From a checkpoint of a small class-conditioned image flow-matching model: 7.77M parameters.
Rows from block 4, named by matrix and row number. Each number is 128 + 32 x the weight over its row's rms, rounded and kept within 0 to 255. All counts start at 0. Numbers have three digits each. After the name is the row's rms in percent of the matrix's.
# ada: adaLN modulation (shift, scale and gate of each sublayer stacked) (model.blocks.4.ada.weight, 1152x192), inputs 0-95
ada.739 107:146078140085111105102114096073063117075121137139075139134153124180138148114121102074072108154060166129143085101104104101111110122123136136158095108082146142115166108139131176111118079171120170105118188116143177090115173151131120083142159146131098184120128077157168154170185124085128140134
ada.740 094:136074105157133155184136119159145148068193169179128109133130133158111105098155144140138084108111150118158196154110121123108121113095189095112133139176101151096106082083158144151174145165135071113097090145130113188130111156209089104166121080104138129168059152133127124079174078144084087069
ada.741 100:079125099092109113102167131160101080112065101137148189078110132116070110150134133187074111075108140087131129086171173081172091096144107148124160155134084209118133145117100115162141092115130138071156149066152050052142122127092101162104167105101143170138130130137148126135178122088119133080
ada.742 096:174129094092150124142141131092182149130122148152140128082186141151122160125110114080132087129097073206148118108182121097178096127060149112135101139131082146061144118111166094125104192210134168107179156075110151109095147099105115077087138164232101206126145126124128177134093146141118087162
ada.743 109:143139114161121159121150141142139206088121101108151144122169109174079140133152140169086163132122136173130160148125129139144101159127065111119132117166144129124057091109112124157105117093128082123105127149135176148168146106188143133100168199106104127160180123148216093109136146098154159145
ada.744 132:124124119142159046120071151113165111091059142118153159161079135142139075164064117099146061140087173144092176124104156139119099167112148156206108115130128132125096117142125145089140153125176127137157146129090108090070138142117108186138099079163163143133084138120084164110195103165124080200
ada.745 099:126116164109100143092129081139106072083114115144101106166059138123113086065147114129161101149176141090116123162141109141102084218096074105138111131116089193172173147127089128202144135162131072181135155103132160129090155177090103140103079161128108090114131162145148160182078134094121102107
ada.746 084:124094189103168126058138086134126157149185119098138147103082101090152180138144193114150068162147096096102152105102191133108122142140108119142174177052068183121204176168110074175170122067123129125111108098133146140162120099148098132140128085149076083168128139112131117111099164161107146100
ada.747 091:121143096119126068072107117097117111153130111091107119099114076096101128096141146147200117123109161111127113148123157086117139159099153142163081116119151130104146160158106143113137144153121202139066181120138093121092069115116052135134136162121126144201143085108120121148122165101102117104
ada.748 100:129154169154108167141106109128140141124135114099134129178168101073144128103178148116158097105132140034111163112109169034095112161091187129161119073149112209127081172205160163127094153090101184122137124144117118163140118134129104111174108111133114181145116127125149066143124170124209179094
ada.749 083:116157124196104171096100077061181131100168089179172099124198128072125119112155140141112161134129131057165165122082117126141140146116127149129136128129140110105170137108111123141136117148140122151140139118231111115149127105131101129143099111069117130093123139112171100153172170104142164110
ada.750 105:147187085106114133094129114141106119167092144148126218061112155234086115129160232194169210133120102173175142125112111135121083155147069163143068082152141090116154121174113078127101141130095143151114177081094158130129146099163120109124087108111142090105139106132150095096149105101134147143
ada.751 096:155170189141118129195098211152133095110176133161105106122130124131113072155119157077097173130179143144141118127161138128144096121165151119154174125151047125138188143155117120116108091145133087123144123092099186078161084149170124122183146088137174115086091071143160104149184158139166154162
ada.752 093:071065070138155111096067214104135118086172122063102166099117109102164103113101163146093153140108089142098140134186130167098117174086147078140175089134138132149106117126128150104104113130106123087077215096131131117171119101183101096087182167110165099037131086116119089081148110169127148152
ada.753 097:135185094116156125069122059110115109138182123118156191112093152095163190127134121201093122181051126106142150137179123098140167104173110102149157156101148132098171139136102156103136131047115098136118179151156106199125162132153131075118142116106121123124148122169135121088158136137188133164
ada.754 101:114098192097103166132143072110120123108149132109140179082127139059161161094141208091190122178131162137136122104067071162150137122152094099127121109152182107140174111064146086167110095153143131172138103159113142142127127162125108121103115083113161200106124057119149175116112075122177136135
ada.755 125:132118124128117171131148098063198152131236136115108168096152156132125143096147190123077102119154094056116129077163158068106147111157137164140168121152109081158138172174135124088128135065140133199101081094104128248131097097137156102118080095128149158165085080128173152132110182105114114255
ada.756 094:139138139101131139167128195102131141082173156117160118142164126142112107159105149106152064210124181142122145178104162059087177080135139113076134144173127072133132140148136108162152089091129119113142093138108118127105141130131072156114174121136139072154133141178169073155100136145076147137
ada.757 108:103053185191113141150128222087142120106167142119137068174092123192146109052121134102118117153145162160130168138079132142134114102140166108112141107181153164124128078069143141148132113078145129159106136129083134065125107135184141105126139123119144086135136218169157096108110119135110155127
ada.758 094:100184166142089153160121207115123122072151146154127129142165099116079101099126182105175115161101153186103078095135188087107106103107119114125142146117136164152167165144134085122129172143131172123140096102067106141111071129138103137132132079118119059147150159145152151148171131137123171145
ada.759 102:139133178130138107120101135131139099150108113153063158211114145133139139124152059124158137124159138167142110105104102140106199114116078127119142088154123162096148065079174148152117164028130085132112179133087136134132143125141068111077090064177154094108153122142139188138174099124080101130
ada.760 092:162148150113115156127094074136145162152116125089129114140131114144203158147151116112135192170120122149127120111185171098156118145141142138142129143165186091134187111169092128119135135161103140153046141113117183188165096115134175130171115152147101058123162100085184102116111121144110117128
ada.761 111:128098159082142170082118107156210096078126128133152081137169134125154134181127172039095126130130111156116124053068131112134123116127128152146125142135117118115137138118122058162124123054117166153123175124181096132152101122173108106116130126101045108148120119153124057092095179117145126158
ada.762 104:091153109144133094104139134141064126155101169146133110028135155137106164089096170128170060137112097089124151135167115140151131164126080117140101090121141106186092114148121145143131069160125110096156110131118142109117112113124143089122172111194159085085188086174163138156174142166135146196
ada.763 105:137158089132122105062164129171153090152160113170135107111136127100085130113142180094231089120142173067145140142104085124069143132144141164127123154103138090152124136118135161083159067121091145154126122130180086102101152090080109136164141161141146081121182082142144120119077029124053169146
ada.764 086:134194129157141134113149173139086127097118122122133170055139179091188152126112158111208151115080108148126110143133131116095152136075167073131122130153144130145108092207112142144185134231123088116118148076135095128083123127134175137155100125101155169123137063092153172076090130099168183108
ada.765 097:128130112113142069133155069153134132124132128156112162110154090122171131135139112095126042181118105154168154072127053179128166142135159107112132166163181144084092173132136091143131094107113119070149184073197108164103136115188117096117116156107181153087050109088096161150126092143132176138
ada.766 085:090104173150145180116051189148073096132126086130105119119089098177130103160145113129079144166135154090061143091124129140155123104148154082119140110124121148133073177141117088092067103119122104108155073193126151121126100168111097133135103090160113181128102220106146135132163123111099085106
ada.767 095:119073145192119124165119094147097171160137141170141031082122164134143120126128102122099142128136101103116129100098155095162157095134128098147122133152068141190149138157094130123141135129136096188123137140136109110118132114098125104065093114043141215142116148113097101099147157111139116144
ada.768 109:133129112165115159053179115103090129149192103135123112066123149162149174219107134130118087169127144102149123133092130125064115102126146161127147092116087099181112109155117134120150098022126091175142117116138099185129143176144123101160068116115105105132164172093166128135099200163152149186
ada.769 120:082103106090107118126146189120142134096108161094114173122148087121124116166145142109102148172131138149093101119130185147194138124082205134107143165066084135119146119173124087128159173042111138104125105172070114114134119120050195110115097125148070143126082157122126088125136123101117122103
ada.770 138:093124158190122142130122181110082165119195131105078092100102170099139167122102174131154147050095109160125117185078113145165116170112180162132110179156183147139091111063177092176106134200150129098117141140139054171169115112138151069078127163084144119154144183136143153087123236174097132212
ada.771 086:107117139147187170101111055113160178154170127133169117076141139073113141125148112141098199132067153101100159182153077083101125104090029187155085186062114195188115182103122143152103115108122170066139154132144158115166175143097081085114134116094129184207133137154156144126133104103133157124
ada.772 107:141182158170107129128100173160093115117167098156119166122087113064108082161107203098153200088127134106180132124206130118153118195101178126103136108091114134129172131125133141087170117092096072142084146177184176101141137092166082121208134132160182037154122122126126115094121115120140130183
ada.773 076:156105156097121111121091079139085110127202129172108083110132178053133159075105150098086191145148127151125067126146093092109156098161117143102095173071138115140145136161132154118131170159158149135117151141176089177182134092104141117085187146101149075146180143089168158134171176166060115193
ada.774 088:205105113130094135126142142202162117147185083150113171045125132134113094136117148116100131095101145138178138136137125123202114101095123185123123158116176181071091125151127113125104127203124084156131136138127154134124116133159105160103158113128111110133151080179144111133226179151105074152
ada.775 123:126116142040146106095082116126097190069158153143086104069134133121146162067105175179198133084094122097084101191154068193099130103091099118087131143125131130140151090113122123089121104160113157155130181122167109145113107118176089125105138162092092125142156110143129129139098115126159164129
ada.776 083:141122146084135124101134140186133083106104119130118139123106173112091148149126183115178168205158101134151154147116070181115119135103078208133121161130112149100102155120157135126116080126115153101067127120121150147160161123129174099099117176106109202123152152079126138091111160157115203185
ada.777 098:108148120140148176117116099119181123104095119145158137122145149118124144096154216122255191114080081158148133138110091115145136166197074191135075092152146181140135145123150138160138126209157131077126133121134102135144126129109139102099162117172142058128128111200117124141158129097091146116
ada.778 091:101095105092120146088080097180132137154105151156149171131165126147111089160131114142201146113118114038117091167135130070148098076073113139149123184146125214126140037067161163121117161173107147130149100157139085120105147130105138143088101133178128186131102182170145103082072173122138122124
ada.779 108:168063177125125106125104147088083156163156109132138105165169171089108111140149152098121208074116112096088185199065072138191115115114109133100118120130073063122069130141168136116114156091133112151114113135098122104109177106140148126138096185097212168116131147137146141165151144114144066109
ada.780 147:120147149127119103159134109129134109070157113095068166088176152157141112133145052190061059091130142165155115137103155111116109154105162074117147108104069190105075139064074158152136078117153078088136068151160121199099150176134116145142105114141188101117156097130112118131100110131142153149
ada.781 116:179169126113131194093116125142093110077204168127154111068111094098153095102143130125114162112142145126120057092153151091110207126137152144142103157026133103098127179176171136137123120059134100110129130107132175161157153158097147111142150157109099093176152093178139155144183194159120104136
ada.782 130:133071110162104104149107044122163236108119158112086168105180122127128180162158169115098136148108192113127157097065090091105124064085060163117086093111081102141099127138126131125113106120103137129124144166160132134178128102166181107124136154176101135128131161081176123124137136151087113131
ada.783 087:170159095087131163149125071157157125189157089100182102108148181103144146097181158109199054149102110079138153160103142105101133095193117147070121159176151085107025121141125116106151128128137048133138156102158125153138146115145093108136150103116143129158182079098149133079124155108121119163
ada.784 115:137148146138127156098092187152138110159153177077188172117119135134152070140136123123087141137113161116170131079089133141087145068108099144140177124139193075122116150101081170111140129117115144192146137126119181158150129176139156147061105109102081173163145099094146118067174130111057081095
ada.785 084:139091119202139163103111095095094148108152154162165101093071152074154053131158168139112200170121077078154146072051108100147132124102084142161154082133099061123124089088149127120114095124074110113122130089187113188168113127191188130103140093102100147088076162137149137142176136137113128136
ada.786 120:105041125178095145153156188175129153132115141088137068132154088165157166178091164071154183120130163170064084169209163165126126153090179115156162141136079158089125186125159106125129173125133155127105133202087127160113104126176139112119095126159051139113136190142137104084155140106116075185
ada.787 066:150115106135087116136103123108143099135099144162105162133107175078150074103139126144114198086121086139160171122105141154161088109151187129154143133135107121100121157200162160137102144099105087118122092101130131153162143145124104119145061164163113133105107185120152135158126176138130087167
ada.788 107:163121098116127128159174085097140118188088145128127136153194161123064103068115106145133182136082109180126142098122106118163096178136168097108119128151073101089140118105087148113167124176145131151089063181147147115078132139133172154148114112196127137149154182121145121110162122153104160169
ada.789 104:121183159139088161231115137127118075145137119139102092127219141164145142112128140130207124132165073121139193069145108096114129091175107118090080142147096095107171106081155135121140099203162090126112174108147162090130130173149138085138108146116159172096117088120093091146068176153136161179
ada.790 125:137138135094108145173130109062133130132111090170165103115125123121139144139143056143046141123143108178114158106179143073197118108104121118104162088201171094146155114125085119146151112135125076097161099140121245139139132126162096135084148156112129177119146133149152137155119157134113095125
ada.791 081:120141116141160164132065193165121166147104153121104143143117114105183134095122075111044139117166101141144106115160169121103105148103144076111133154147135154116137113048157155120152084112181111079133040101126111145149076197190094129117109148136126126144100190119200160178129159128120139115
ada.792 092:165131132143084077117100143131074122154122127109056115055106114103181087156183198103165163150165152089150146108163146101093160099106107210129138087082112157140120063151172075093153108174120087090128180149152171104150126088133101143139172126094065121146133109146158144157106163109143158063
ada.793 114:129152140127142104131146165115089157095152138147125142143118164083150150146127133124180078191152119120094206121087105135149102103156082146074073092154097180106112201145150090118102170165161121138144138110140117078165202112129113119136157141131102123165064147135183185091088134164156141059
ada.794 126:125124107161162127125099058101179135131155143152154168116113143097127164125064130128163091168110134125155128146213074178091147175066102131136155181108111071103096148140170159094116104148151122110099131139129196175150133136099082094175167186172133100153135152106103182111144072110100129143
ada.795 052:127109158076090158134117144099062119075153108082115087154111150044138073139169126112095147099143100063155127131139112078133134122113055126156117114113112150111126141077138071125146139201135136132154081147098121131178149155190129124166140155143174108153173144165146123166144146195143179202
ada.796 116:125169132160106148149105175214179106147121133141132176178175119121133195080110174106142174148107053128149127068171097074143119161121103147139088135131107108117090099150090136123111144081130138167112156166168131160132191116121130098056177144076071126148115126108149120109105130116125103180
ada.797 090:105105145215161132153169055146105157125118120150207080179115115119120102095132187122150144119097160093145101136123135122101107087174095147145083229071148119173160200132094108171128106117134164124121134121144106111118127145136129127177111151055133058142151091112109139087200151138116076101
ada.798 132:103124116095119179136149100140085059125219121146162016095080127132099111114103164124131116165172083119126136103196165078109124179065122125066123115103076114169145149133132119118149109152147108107150084120109090095101167136103168122152201171139171144158092143117108139142106126141150103167
ada.799 132:148155135000116122134168139092072063125114144189201154059159144181083171118104164149149104097091105107125126135161143115129113138113140088116114106118195159143137130099096126107129089185155165115105113105119131134096126124156120151104140147176101120124152139191143084080068118129103140125
ada.800 115:109100183031162176163120121149148120139113134131094101091122165112137072111129168158167112169100153091142164135127120122151107133190052173172127154113130093127126148072159160174128166118167158098133113131133120162127131137140060167178115158156145103161143166108166184132145117142053155171
ada.801 081:085096168103113115065162171204120132124161133143144119148130106102178113074138187118213191115153137133142146082114146151118167224152179145157130157155120149079146057097165128160153132143130109175134178123123079116143127158138120148076084184115123166165086125107145125139091049106119092094
ada.802 134:146099117130147118183074142076081156139110139121118131159183143123157119086131171114163126121102122136136088175078106084083090118096118134106139190078137160108107176115101112140176135188132092110089117160181116157114113113138090114090157186110105130070144153155119120107127093106129096146
ada.803 131:131153159239116156148145175118121189122157155190157096151109086129173130104138191152169056147116197098078139124160124108090105137167130111151127232178177105138133076151109107135143153126185143104130093133124162157146114098110183118116095165124076097116083184151105112151185117132140090158
ada.804 095:135208134015097137149117097192121082106162134152140222200063128107132129119148119128154187126126062063172114135146131117086135175112141134164146091170087130104124126132105133175144117222118118119129128140126189103099143158111127132152096151146129118124170127129105065093093140127108100123
ada.805 095:149102126010119164127117061152098079244108153107087115142201151109161122173149113129068116145129131097115090078159097082105175093151114165126095140132084136193113118111147122089148126122091163136130173135123094147172142126134138079154118127126106150113184112068125112138099220108080115096
ada.806 057:123165093134164195167088119165084101155050126137124134125109148113145155147137171172122101047124104119172126128094139159152087151114061142128108117128084190095151095122144144142144111129107088103103054131170164188107095172094101129160064230128088109189111125140119086095139104133149099163
ada.807 106:115129161199134164077102168116136115121120124158108122186186061099143152124141125172133104127234101087109106095099148184115082068171163137127189188172091169155132104170168113089128155154120139162118146133173125114164149117117111129140137124084126171144165148101137113141140126134100201151
ada.808 110:151154092182102117129123086183133110092171128133127125176123128187176133094143131173097055102149128168155153159073113164096149187126061144115110107164208132126136097146094156155173101124075131110145124107096108162088102123095141146116076057140165152151075137138091210147108150131147131156
ada.809 070:156120139068146171076065133156167161162166141120128140131124137141174201099155170149170065130129156152137130095101132194098088159118098157120120171158083091113085122118120145119121117198140086154142117167176054123177124135191071115094126153053119178130133134102138146120078123104086146101
ada.810 074:128148147103171101129144158131159132131077143105105124164057142161098069176146176194106117164143189124117141161166120128151165063149073182155107157079087129158140065066151104139079177197139092120171159066107121132158128152187106124147154116173172139169082155141128108145101153167095141144
ada.811 056:189085082100130138091079091093059096118110127146070059183170161149151146099165106164106127153110105153149147186170121098134122067155132127143125158120195084130159170100163132127114159153140094064094134149153117152158136156104145071088114132134115059132149110169149104136111228106107116110
ada.812 077:160163108081128104160137111208085106133088136089102079067058133169158151185154177137160142104140158146110141012139127124121120118174133147152106075171062148126194110125145148132130117104119216087144076057141139122149112123134075116165153151072148142169175127155141087123120146157170213163
ada.813 058:111089137091146168096116079111085104095139146178183068150094122138152167127133154167174082084153120115133118117169158129148143127138056079176085095178136098168161139102141140069133115170125121145198155119136140133062162127162161098165127177149100132164119140145143139121107147148120127144
ada.814 088:165053134090117100057098044120160123158169150112072117143098161167184118129155125175128127140113080118130118107158092070110147147162084148146159150115089158126159206158132156131120148164149126055113204131145128158142143124148138157108137077021113113164126109104105108161127147119080138064
ada.815 076:138146106114169112104076105136121186132120129101111136073154114135188122097115161150176098115124161134107132147139120183145093161168129136092115197113095133194118158130128150119124107178154213114143160151092081176168104160154090143157161123118083156125147125167136110132121142118131175127
ada.816 065:139079082128098043176160179180076079148134085145111144205130150140166141170152162145122142104123138129141133164120124118199118119155115140167110174170126143141106129117190136148120178150163117118128151119161112160172122135136170143149134123145135069139092187165106116105143197130183117075
ada.817 089:123152168113120167156134117156117197128160121111095070182149140092125147110135081162076091150135079198107172113201131117094173104131169152119163108156142142090159117051119141175149141083137113110090075120131073179118143095112145133144144141083137128178147117078154161113144107123149179151
ada.818 084:104164117131120118095136160148118082070157099129168192148113126104141116076111166142213173121117094128124103107119139149089126088146088177133107151138192111157115182089154135133140094254158146090103106145122117132137170144130107149144167080154131181133103127162080142115162119140103077157
ada.819 092:126157119121181136146183178123126146108195141134063115164140099109140132139125207176162218107147124094091149112090154135154122107111144110131136132156141134159129127137115102115084087183181135148129090122143088131153129159170133100144109129061117178145150118135124128112092133142141111188
ada.820 087:104190114149099111104100187096123085137000107116055124138115146151196144168111147129163162086106145108122088164152146141123053114122078148140104140130181121105128143128123117125155130203162086113137078174129075157133111155110162175153120161127096115087148118110070094085082185142127138154
ada.821 077:167140162110135149167105140163156132101159146157140107117151139155135121036098215097255164140081110111144144131088171161155151060144149134136089140151125147100160148103142131137120135199118138125105155178159132139086173148143142096093089123135059132149090130153073152152082132118130092131
ada.822 119:134141161140137103172176117126145136120220114138100166148121134081126128134108160143185081118107119154091103135110094182092136125095072112039078105171160159083125113129154174112101082130154171125099099113107145122177105120147144101144142129104150146139075119147143114137097129171141143120
ada.823 102:116157186146154176076151132169140093128122139124141133187102135139103077127104108116119094090150167108112102069148191145095129153162062150150147103130141133137138118145148092128145067103137121173211138113131114173136123170109113149194148141137165161195149072106166172132154122117162049122
ada.824 121:145117165147140184120103106098094138141152181117122094125170162111161140139174186131198131170098103145146169146111157108153181151138146125140127098111150134159126128148144149116135148136117103098119198062132165147125117143134094179108061128063088120186106114135155086165108135100194134106
ada.825 129:141142184223126144105168241170086139218132122116125130094093103141107125127126213097179217106145144141117131102105155109125097189164169177121099136084110152114149077101092108132128122080102123152114106069122151110127146133144158147151150178134133115156071146140141124103156157105151095162
ada.826 084:155123136088141122121089131095110124094102108146107091159067153209119074074155144080113131102131110130202133093154172096141061158081123156151129033089127158124093126116146149103147113193133053123135048121120110116129121159134096104099141123169160067141134136201142091114212108133184179175
ada.827 122:152207130109173155130165017130060136116104145104107155093088171100108069145154067153050113131084120083138119147097093120091124107139084165119127130106126121117208144074127162129131126134144142106142126109140096150144156143143118080130147131173147104144152103142108146158131184144146105144
ada.828 187:133126099135134106162147105123157153138114156094126110095122116102121198118156065153000086163163089124112128142081121107108150129134105104117140121150148117161107102113125158152125154227110141127136105155136106113147076109087093133115135129128120117158116128184146088130141159135107111059
ada.829 137:083108151132117152111121222116144095082103151149166102115141154100101093132091220091227107084125106155139113165203161142136107101106115121169075143112083147205048155087158119138079135144153167169179101083147124110101145108136167178049105104117169162142115168142171129115104170155126146214
ada.830 106:133202142075107124139146145100078109087066120130153160078157124106135171153148127149145131057115144162138102159143075120125146129173143128142104096065151165105125078114132137140155102127122187071129071116094102119110111132122136089126140157162082090155117143146136095120230069134150138147
ada.831 075:127135112092090130058085142091103085129170111145123139108083102131160121178132220116206145085072080106126078164141110255131146152142180141163141093141084150102151129113166117117168127180137117163075115146110059165100129116198148110106087084104094160140129065156135117108077118154117129190
ada.832 040:101108164122142181136179101117090099149131116131117140176079117135122198182155158117180138158142150170119161104170112125160156189136048140117104162125145114142089119086127077103076086157157149104132059105136156171172120132184141082145148192110119091162070132130131112114130145148081157138
ada.833 095:130159126089103112217137169180078137144163115141082099132191110137128127110135060114106117109140104096118131121146139138149142095126139061162141183133130132113175113136115109124059150101146102071186124136101137108140087110092189153116151221151103135088135154153120096165155167154158136161
ada.834 061:142074211151148149080117135146124062093133133084122101203125149113123173112147157134116144164128069129130065134118149049116132178146141145114126174113127159137105097097194118111099147163129076114044097090118109130105162099176117123142094149070124102143151157122139114149142097092133161187
ada.835 088:114160116099140159183119129067099110077177094155142097033184153125124074108119175122106157143076153103138118100114146118154121147202174103115107145131180169106040093113155146101094080103155140104089114190147182155146131149133126123145072143126108098147216079131132167124145104125106185155
ada.836 074:091184142104091156099129076169105087094200108097103121085145122067220141133183143105110142089151168088185080123134195112119142108160093178161114109196096144150159137085180101147184125121153151112075143096104137141144106125093158121076094117139092160136187091089113081145119193132126172151
ada.837 101:105148083087136162129148130194113147155115084147102107179141137122128116139119163148153148076130154095131158085160169149107138177147134119155154092146174089127103222148134137138110140159162156111128094086130104126129119124062189148149115191122113178098110138155110096122155131130123033158
ada.838 085:117165150149111195114166140149202149125116131148123155037138112106124176121104165108170113147111134066140103142117117116123094042078111143179130132108149084125154140160104108114124164170131133131067144139169190169125118077118159094141173136150098112152078080173136099135141169167085120200
ada.839 092:108154147149139128134153196184135132106168142119147107125136128118131070135090135093132197097154068125123149050112132189144133132102198149127171084143039163194140178108147146155121124058123121097113173091099107100124117085131183122100127084106091139140147111083146170125082129127161098183
ada.840 096:110185137087101160115106110136115149144174140099148112197140117135103109123169071178082161139120179144139131131106120081137104101148065169166134096123089125080182137168080124164151120125139108174156124144153107113115101152103154162068149099070145140127135172110120153123121077117141067115
ada.841 135:122108051034137098192121132150117131122158128113096232167167142138176243103122115127182116107117111129149083079152073161120113109173171117122108125093146122103120082142149148107150129179138161103107154079136107125159106121172090122143143153056165059092143123138123126100131141148076163136
ada.842 107:095104182111119155127094206126149137127117149119124120152118111144086136130085185105127171146132095142108126121145147067146084103100158150117132109095105176132103128162141087128102104075128106180088078149102127107195140113142123087158148144234114117124138171125145175094172145103064149144
ada.843 119:164108159074138107106200122119093090147229138107142184141139136163096175152112204116255149146121070129104167191142094151109112112137057119150110065111111160145131150133121109127089163126144192086114175136111148102115118148152139101144131117117083136126136131178115173159090121092162154100
ada.844 108:123135117154123160042146092113093102092133112145113048089082126154164151112138229180227162122110156139119124129143095193127132136120107145117151110067122206140136100133147118142132128107097151151083136127144143122127095121106098122094134102134063153204165071092145136104085151082151144115
ada.845 115:102146145110147149106113117140118107065082128130138206178119120101130170162122150140154183098164134208088140148133097116199105155183153088070169236214159104104095103126157129142115153176126165128127104193125115135131132138147149105136117111107101129178139144095122116121123140102231068086
ada.846 111:150115047216083124162149110094128079154180117097156112101122098120134146166101138116120148132118179107094130238164124106060162125103135103158172163132151111082161083094085126152084143148131156148167163128147123117144097118120142130150141125109135141143116071157133113100114151146146071095
ada.847 059:137161111165103138111140141086134164115152088152170095140073138090129129120134122151102167150128036163157057173112117112106115101074168114093133248157125128108116109158134146131106093157102117124153128129148070162160152133152063116140094176171155099131110085115140141099167140128096086152
ada.848 072:150132112156145124134164182140122130129197154093147128039201133082182185096139181139224177168133087120154111114113148139103135067146183125173182091140130133111096125195147187153131091159073107142135116140139071150127120111087121135125084129107083147120131113087116083115144163113134086065
ada.849 075:121122135091083090154150122094190105122156100132147076137144161124146162146133215171201168102153077124146093157094113106131125116150117145176167143163131120066118096154159162149113158164153129087110133142088121187114110131142186115130107123113130144179105112158078121129145133132107194142
ada.850 080:193107117109118126128085061127113148156152123165063049053172169035185063153153161125169089096161086107195129098129126080165121061199080158120124098115082143128123147141106147142168121181135070126127118160165103139088117087074124090095141130110126130123158076078150139162106120123078124144
ada.851 071:144076099146127093118183053168122111109144104127058152145083135144162081080146161179119180129125129144126141176070055073144118130119067126130078158136113103160130152136134136092162158204143131150174122134128112167154178151166098093116139131140180157120117142115153119124191153134180167150
ada.852 148:122133157163131102089131094083199126132158145098114115105141133188193128113156116149082225042120134134146095119198115073149125116154111129182117128103218141118126131137106169163193201106169157130166158124115153189120078158146123112111100162103099178101150107110115126137132148151096070162
ada.853 124:074124179049113081148198164111163091132146146117100157121112142179074127104138188167194185191105165172130128111092108104148106074137094129156109077112042156172135128160180114133156161051136104110087117145132158097110171115168164118113114108132130092109080140152111165145102106110141115123
ada.854 092:149146136143167116172124130145090114079074134142184117169117128106120124142116120171091169109090114150167123077128109202133077099157073150181081113091109128113107114063140161086090048107131154106169130134188125130147136144154095128142146157156118106127165174136145120164160109106123171122
ada.855 100:165122084127133178129138096098165125158078129140104070088115115130143129143166100123069201132110077132162141129142116114158105193111110120173132117175111119161043110161145153109105093084159089163167127090140141156120126193102152126147107167156133116123119156139161072072114114159087176120
ada.856 112:136138073097107150131089072099119091096126101167169103137096154078125096118109151095144068087170087139129108119159122118072175138188082093186074138148122165113118129135129089199079117140127098137122138120162074111122173135099147171083145129132151127157142094155109131088126124162163161166
ada.857 116:178117166125165162077128087085082150080143163141161085112168165085120162116099096112116084157091121103144165167112126167165172216100102112097120169100055089085056064063127134139177124196114107114159129106103077119140166155129081140169108094108145164141143117098178192145162081113131111109
ada.858 116:142192197146137119129153141040129153087136101145117115153134144097137106124178087098074151143146132160097100122150166130130136115087119106120128056132098155051077129148076108187150146196126080031072083180123125137107152120140124131140130127060149113132130124118102186078103045089116121109
ada.859 105:142161096051112154104083147146132174165119123128223159053156102069135081077144102082149142120173140108153145103199123107126179145169143122158158113140166101105171108154134171121136152159095144108135168093118173160115097133123080129213128151129090101144125110134148141114109115120122108169
ada.860 129:116070131255149153099104148125168119131179118137167163197091144113092118126119179132190166093167098146133095121097138168142138126190144121134146254096169113129131151168112076165116114163107112128179115114160144101123133156134154152123154114159125155203153144130141158123150102147088143174
ada.861 078:114114126150144123149130120175143067123129100147122197093170108095155103158134166122159219097119101190098153189181141118133137115159148091144159174186075147104115111138134138119153107182120098142161105072171126136143109156148105148152094117081155114139133127122135149120099088132163041149
ada.862 078:102174179051159137093090053101076107159129141127092096117138134103095113080141108117165142171067149105168135226108066124164141079111128135112110180099132134157087131107153152080126163123145072126144121192178108129123157149175040122168145140111153169143130136105151117060184122149141138170
ada.863 093:124130184136117159140130079170094178111096117119098130104062129118103068088165165126066103134110103135177142144098120171160064162124098157107110112054174104140098073122186117110129069085147081080161090128175091147137176126125130115103136188142102078180143145108184092118090167176167143142
ada.864 067:105181206164139113092083167050153094117161105121170092081115133117134092102128184147167174092117100143150076185095166166151158137115182090170120088196081206147100087054156124138129085136100102127121165134117143197110095156132111119129126119093120119128179091134131174136160100119128111161
ada.865 075:090126089058140161110095104122159108153230141134124087137109100108174113134133152169126109139128113132116181183115085153135128107125092121107120158136190104125177123095129103183150134142122123163146159110149129144152101180193205140130120091100172102139130074145155137143224179181090084158
ada.866 077:142130092107139148127047061129077109146082134124044138121061159134159049162142151133115128116148146116113167105055088128142137142122055170192114139133076085146202085121143142157159160118128131130109123123149105163113128119120153066155115113126082100153118118134150110151136173139127171168
ada.867 130:136142143089128093131049189184166170161147154148103122107074129132066126090069102137142178101085115135162092099134162140156120117096195136092079073093216122138098162120191181110098151118107111155169172191109102114112185112180146123138149092113141130144111142127119169123093127113128109139
ada.868 110:165134148106132155154120102126103161059158140123132084075140073191160133163163175167081165146148101179127150173044102116087147112138096139106146147155140120116189133111130096087141132087118077096092189036116148145161116144141155071111118155162136088165153064137182142111153165147135054165
ada.869 132:093093184057129128136126151123144101167194139095168169159118118081105070151125175079203221147144147106134107114152126127122118119099117152164117094123080176109150117088158112127145117063106108142139064145140160121095117097112128073090119140078100057169094173101179088104089127120097135110
ada.870 096:122088146085139122167118078136117173138090140112104128158038141089134148096148133139082137133102124143131124153119100153096127096193039148143124158079095136181182167146143114105125146161155168085116130119171105156167118134169079102151158131076155103134104119135145172141096170118102120159
ada.871 109:137077111072150147104128036103149176141061147140115146093074154168149138098142105185116128151086103094183113137167136102160160127106055128186143089091108063091086140155144152140166137177110143126139175101114128181103153127170090140123116106150138142175169189121133104148078102133055168153
ada.872 121:130108095117128176112152105153103133101017137145156114177073152121142099184145095102143147101136134103151169168143092156087079108094094099130100194103130099182152166121124134127154137165150131075173075113141140151108116153143150118129123126148093143145081111170156074110080148161241123147
ada.873 067:123137166088102121068127115123099121160130152082160184150066115136156127167129111107120184135122141083133078111147131111164173100133153104141162206136063157122097135112089129101183172098136111119121134090079139150128128106087159116174112169087121206168130091125117111108094136094104123103
ada.874 066:110162138123128115149140106124092106144111133126111116080152145131140130130141133165175079106105071116122088144163097155173125137122110098132170156067122109102145122138123186062141141175116143059094148102154098148108133105148188089094093148146106085108137123171174137139101101121096138187
ada.875 122:169076084085166177102050105120198106122078148167104137092115115097107131134110189095131157126109114103113197133142088162128146128138035144160104132187126203140121118163150132142102121132097109142099083117140115156126126120114153111114140153093110151141101158090147146113037106130103131123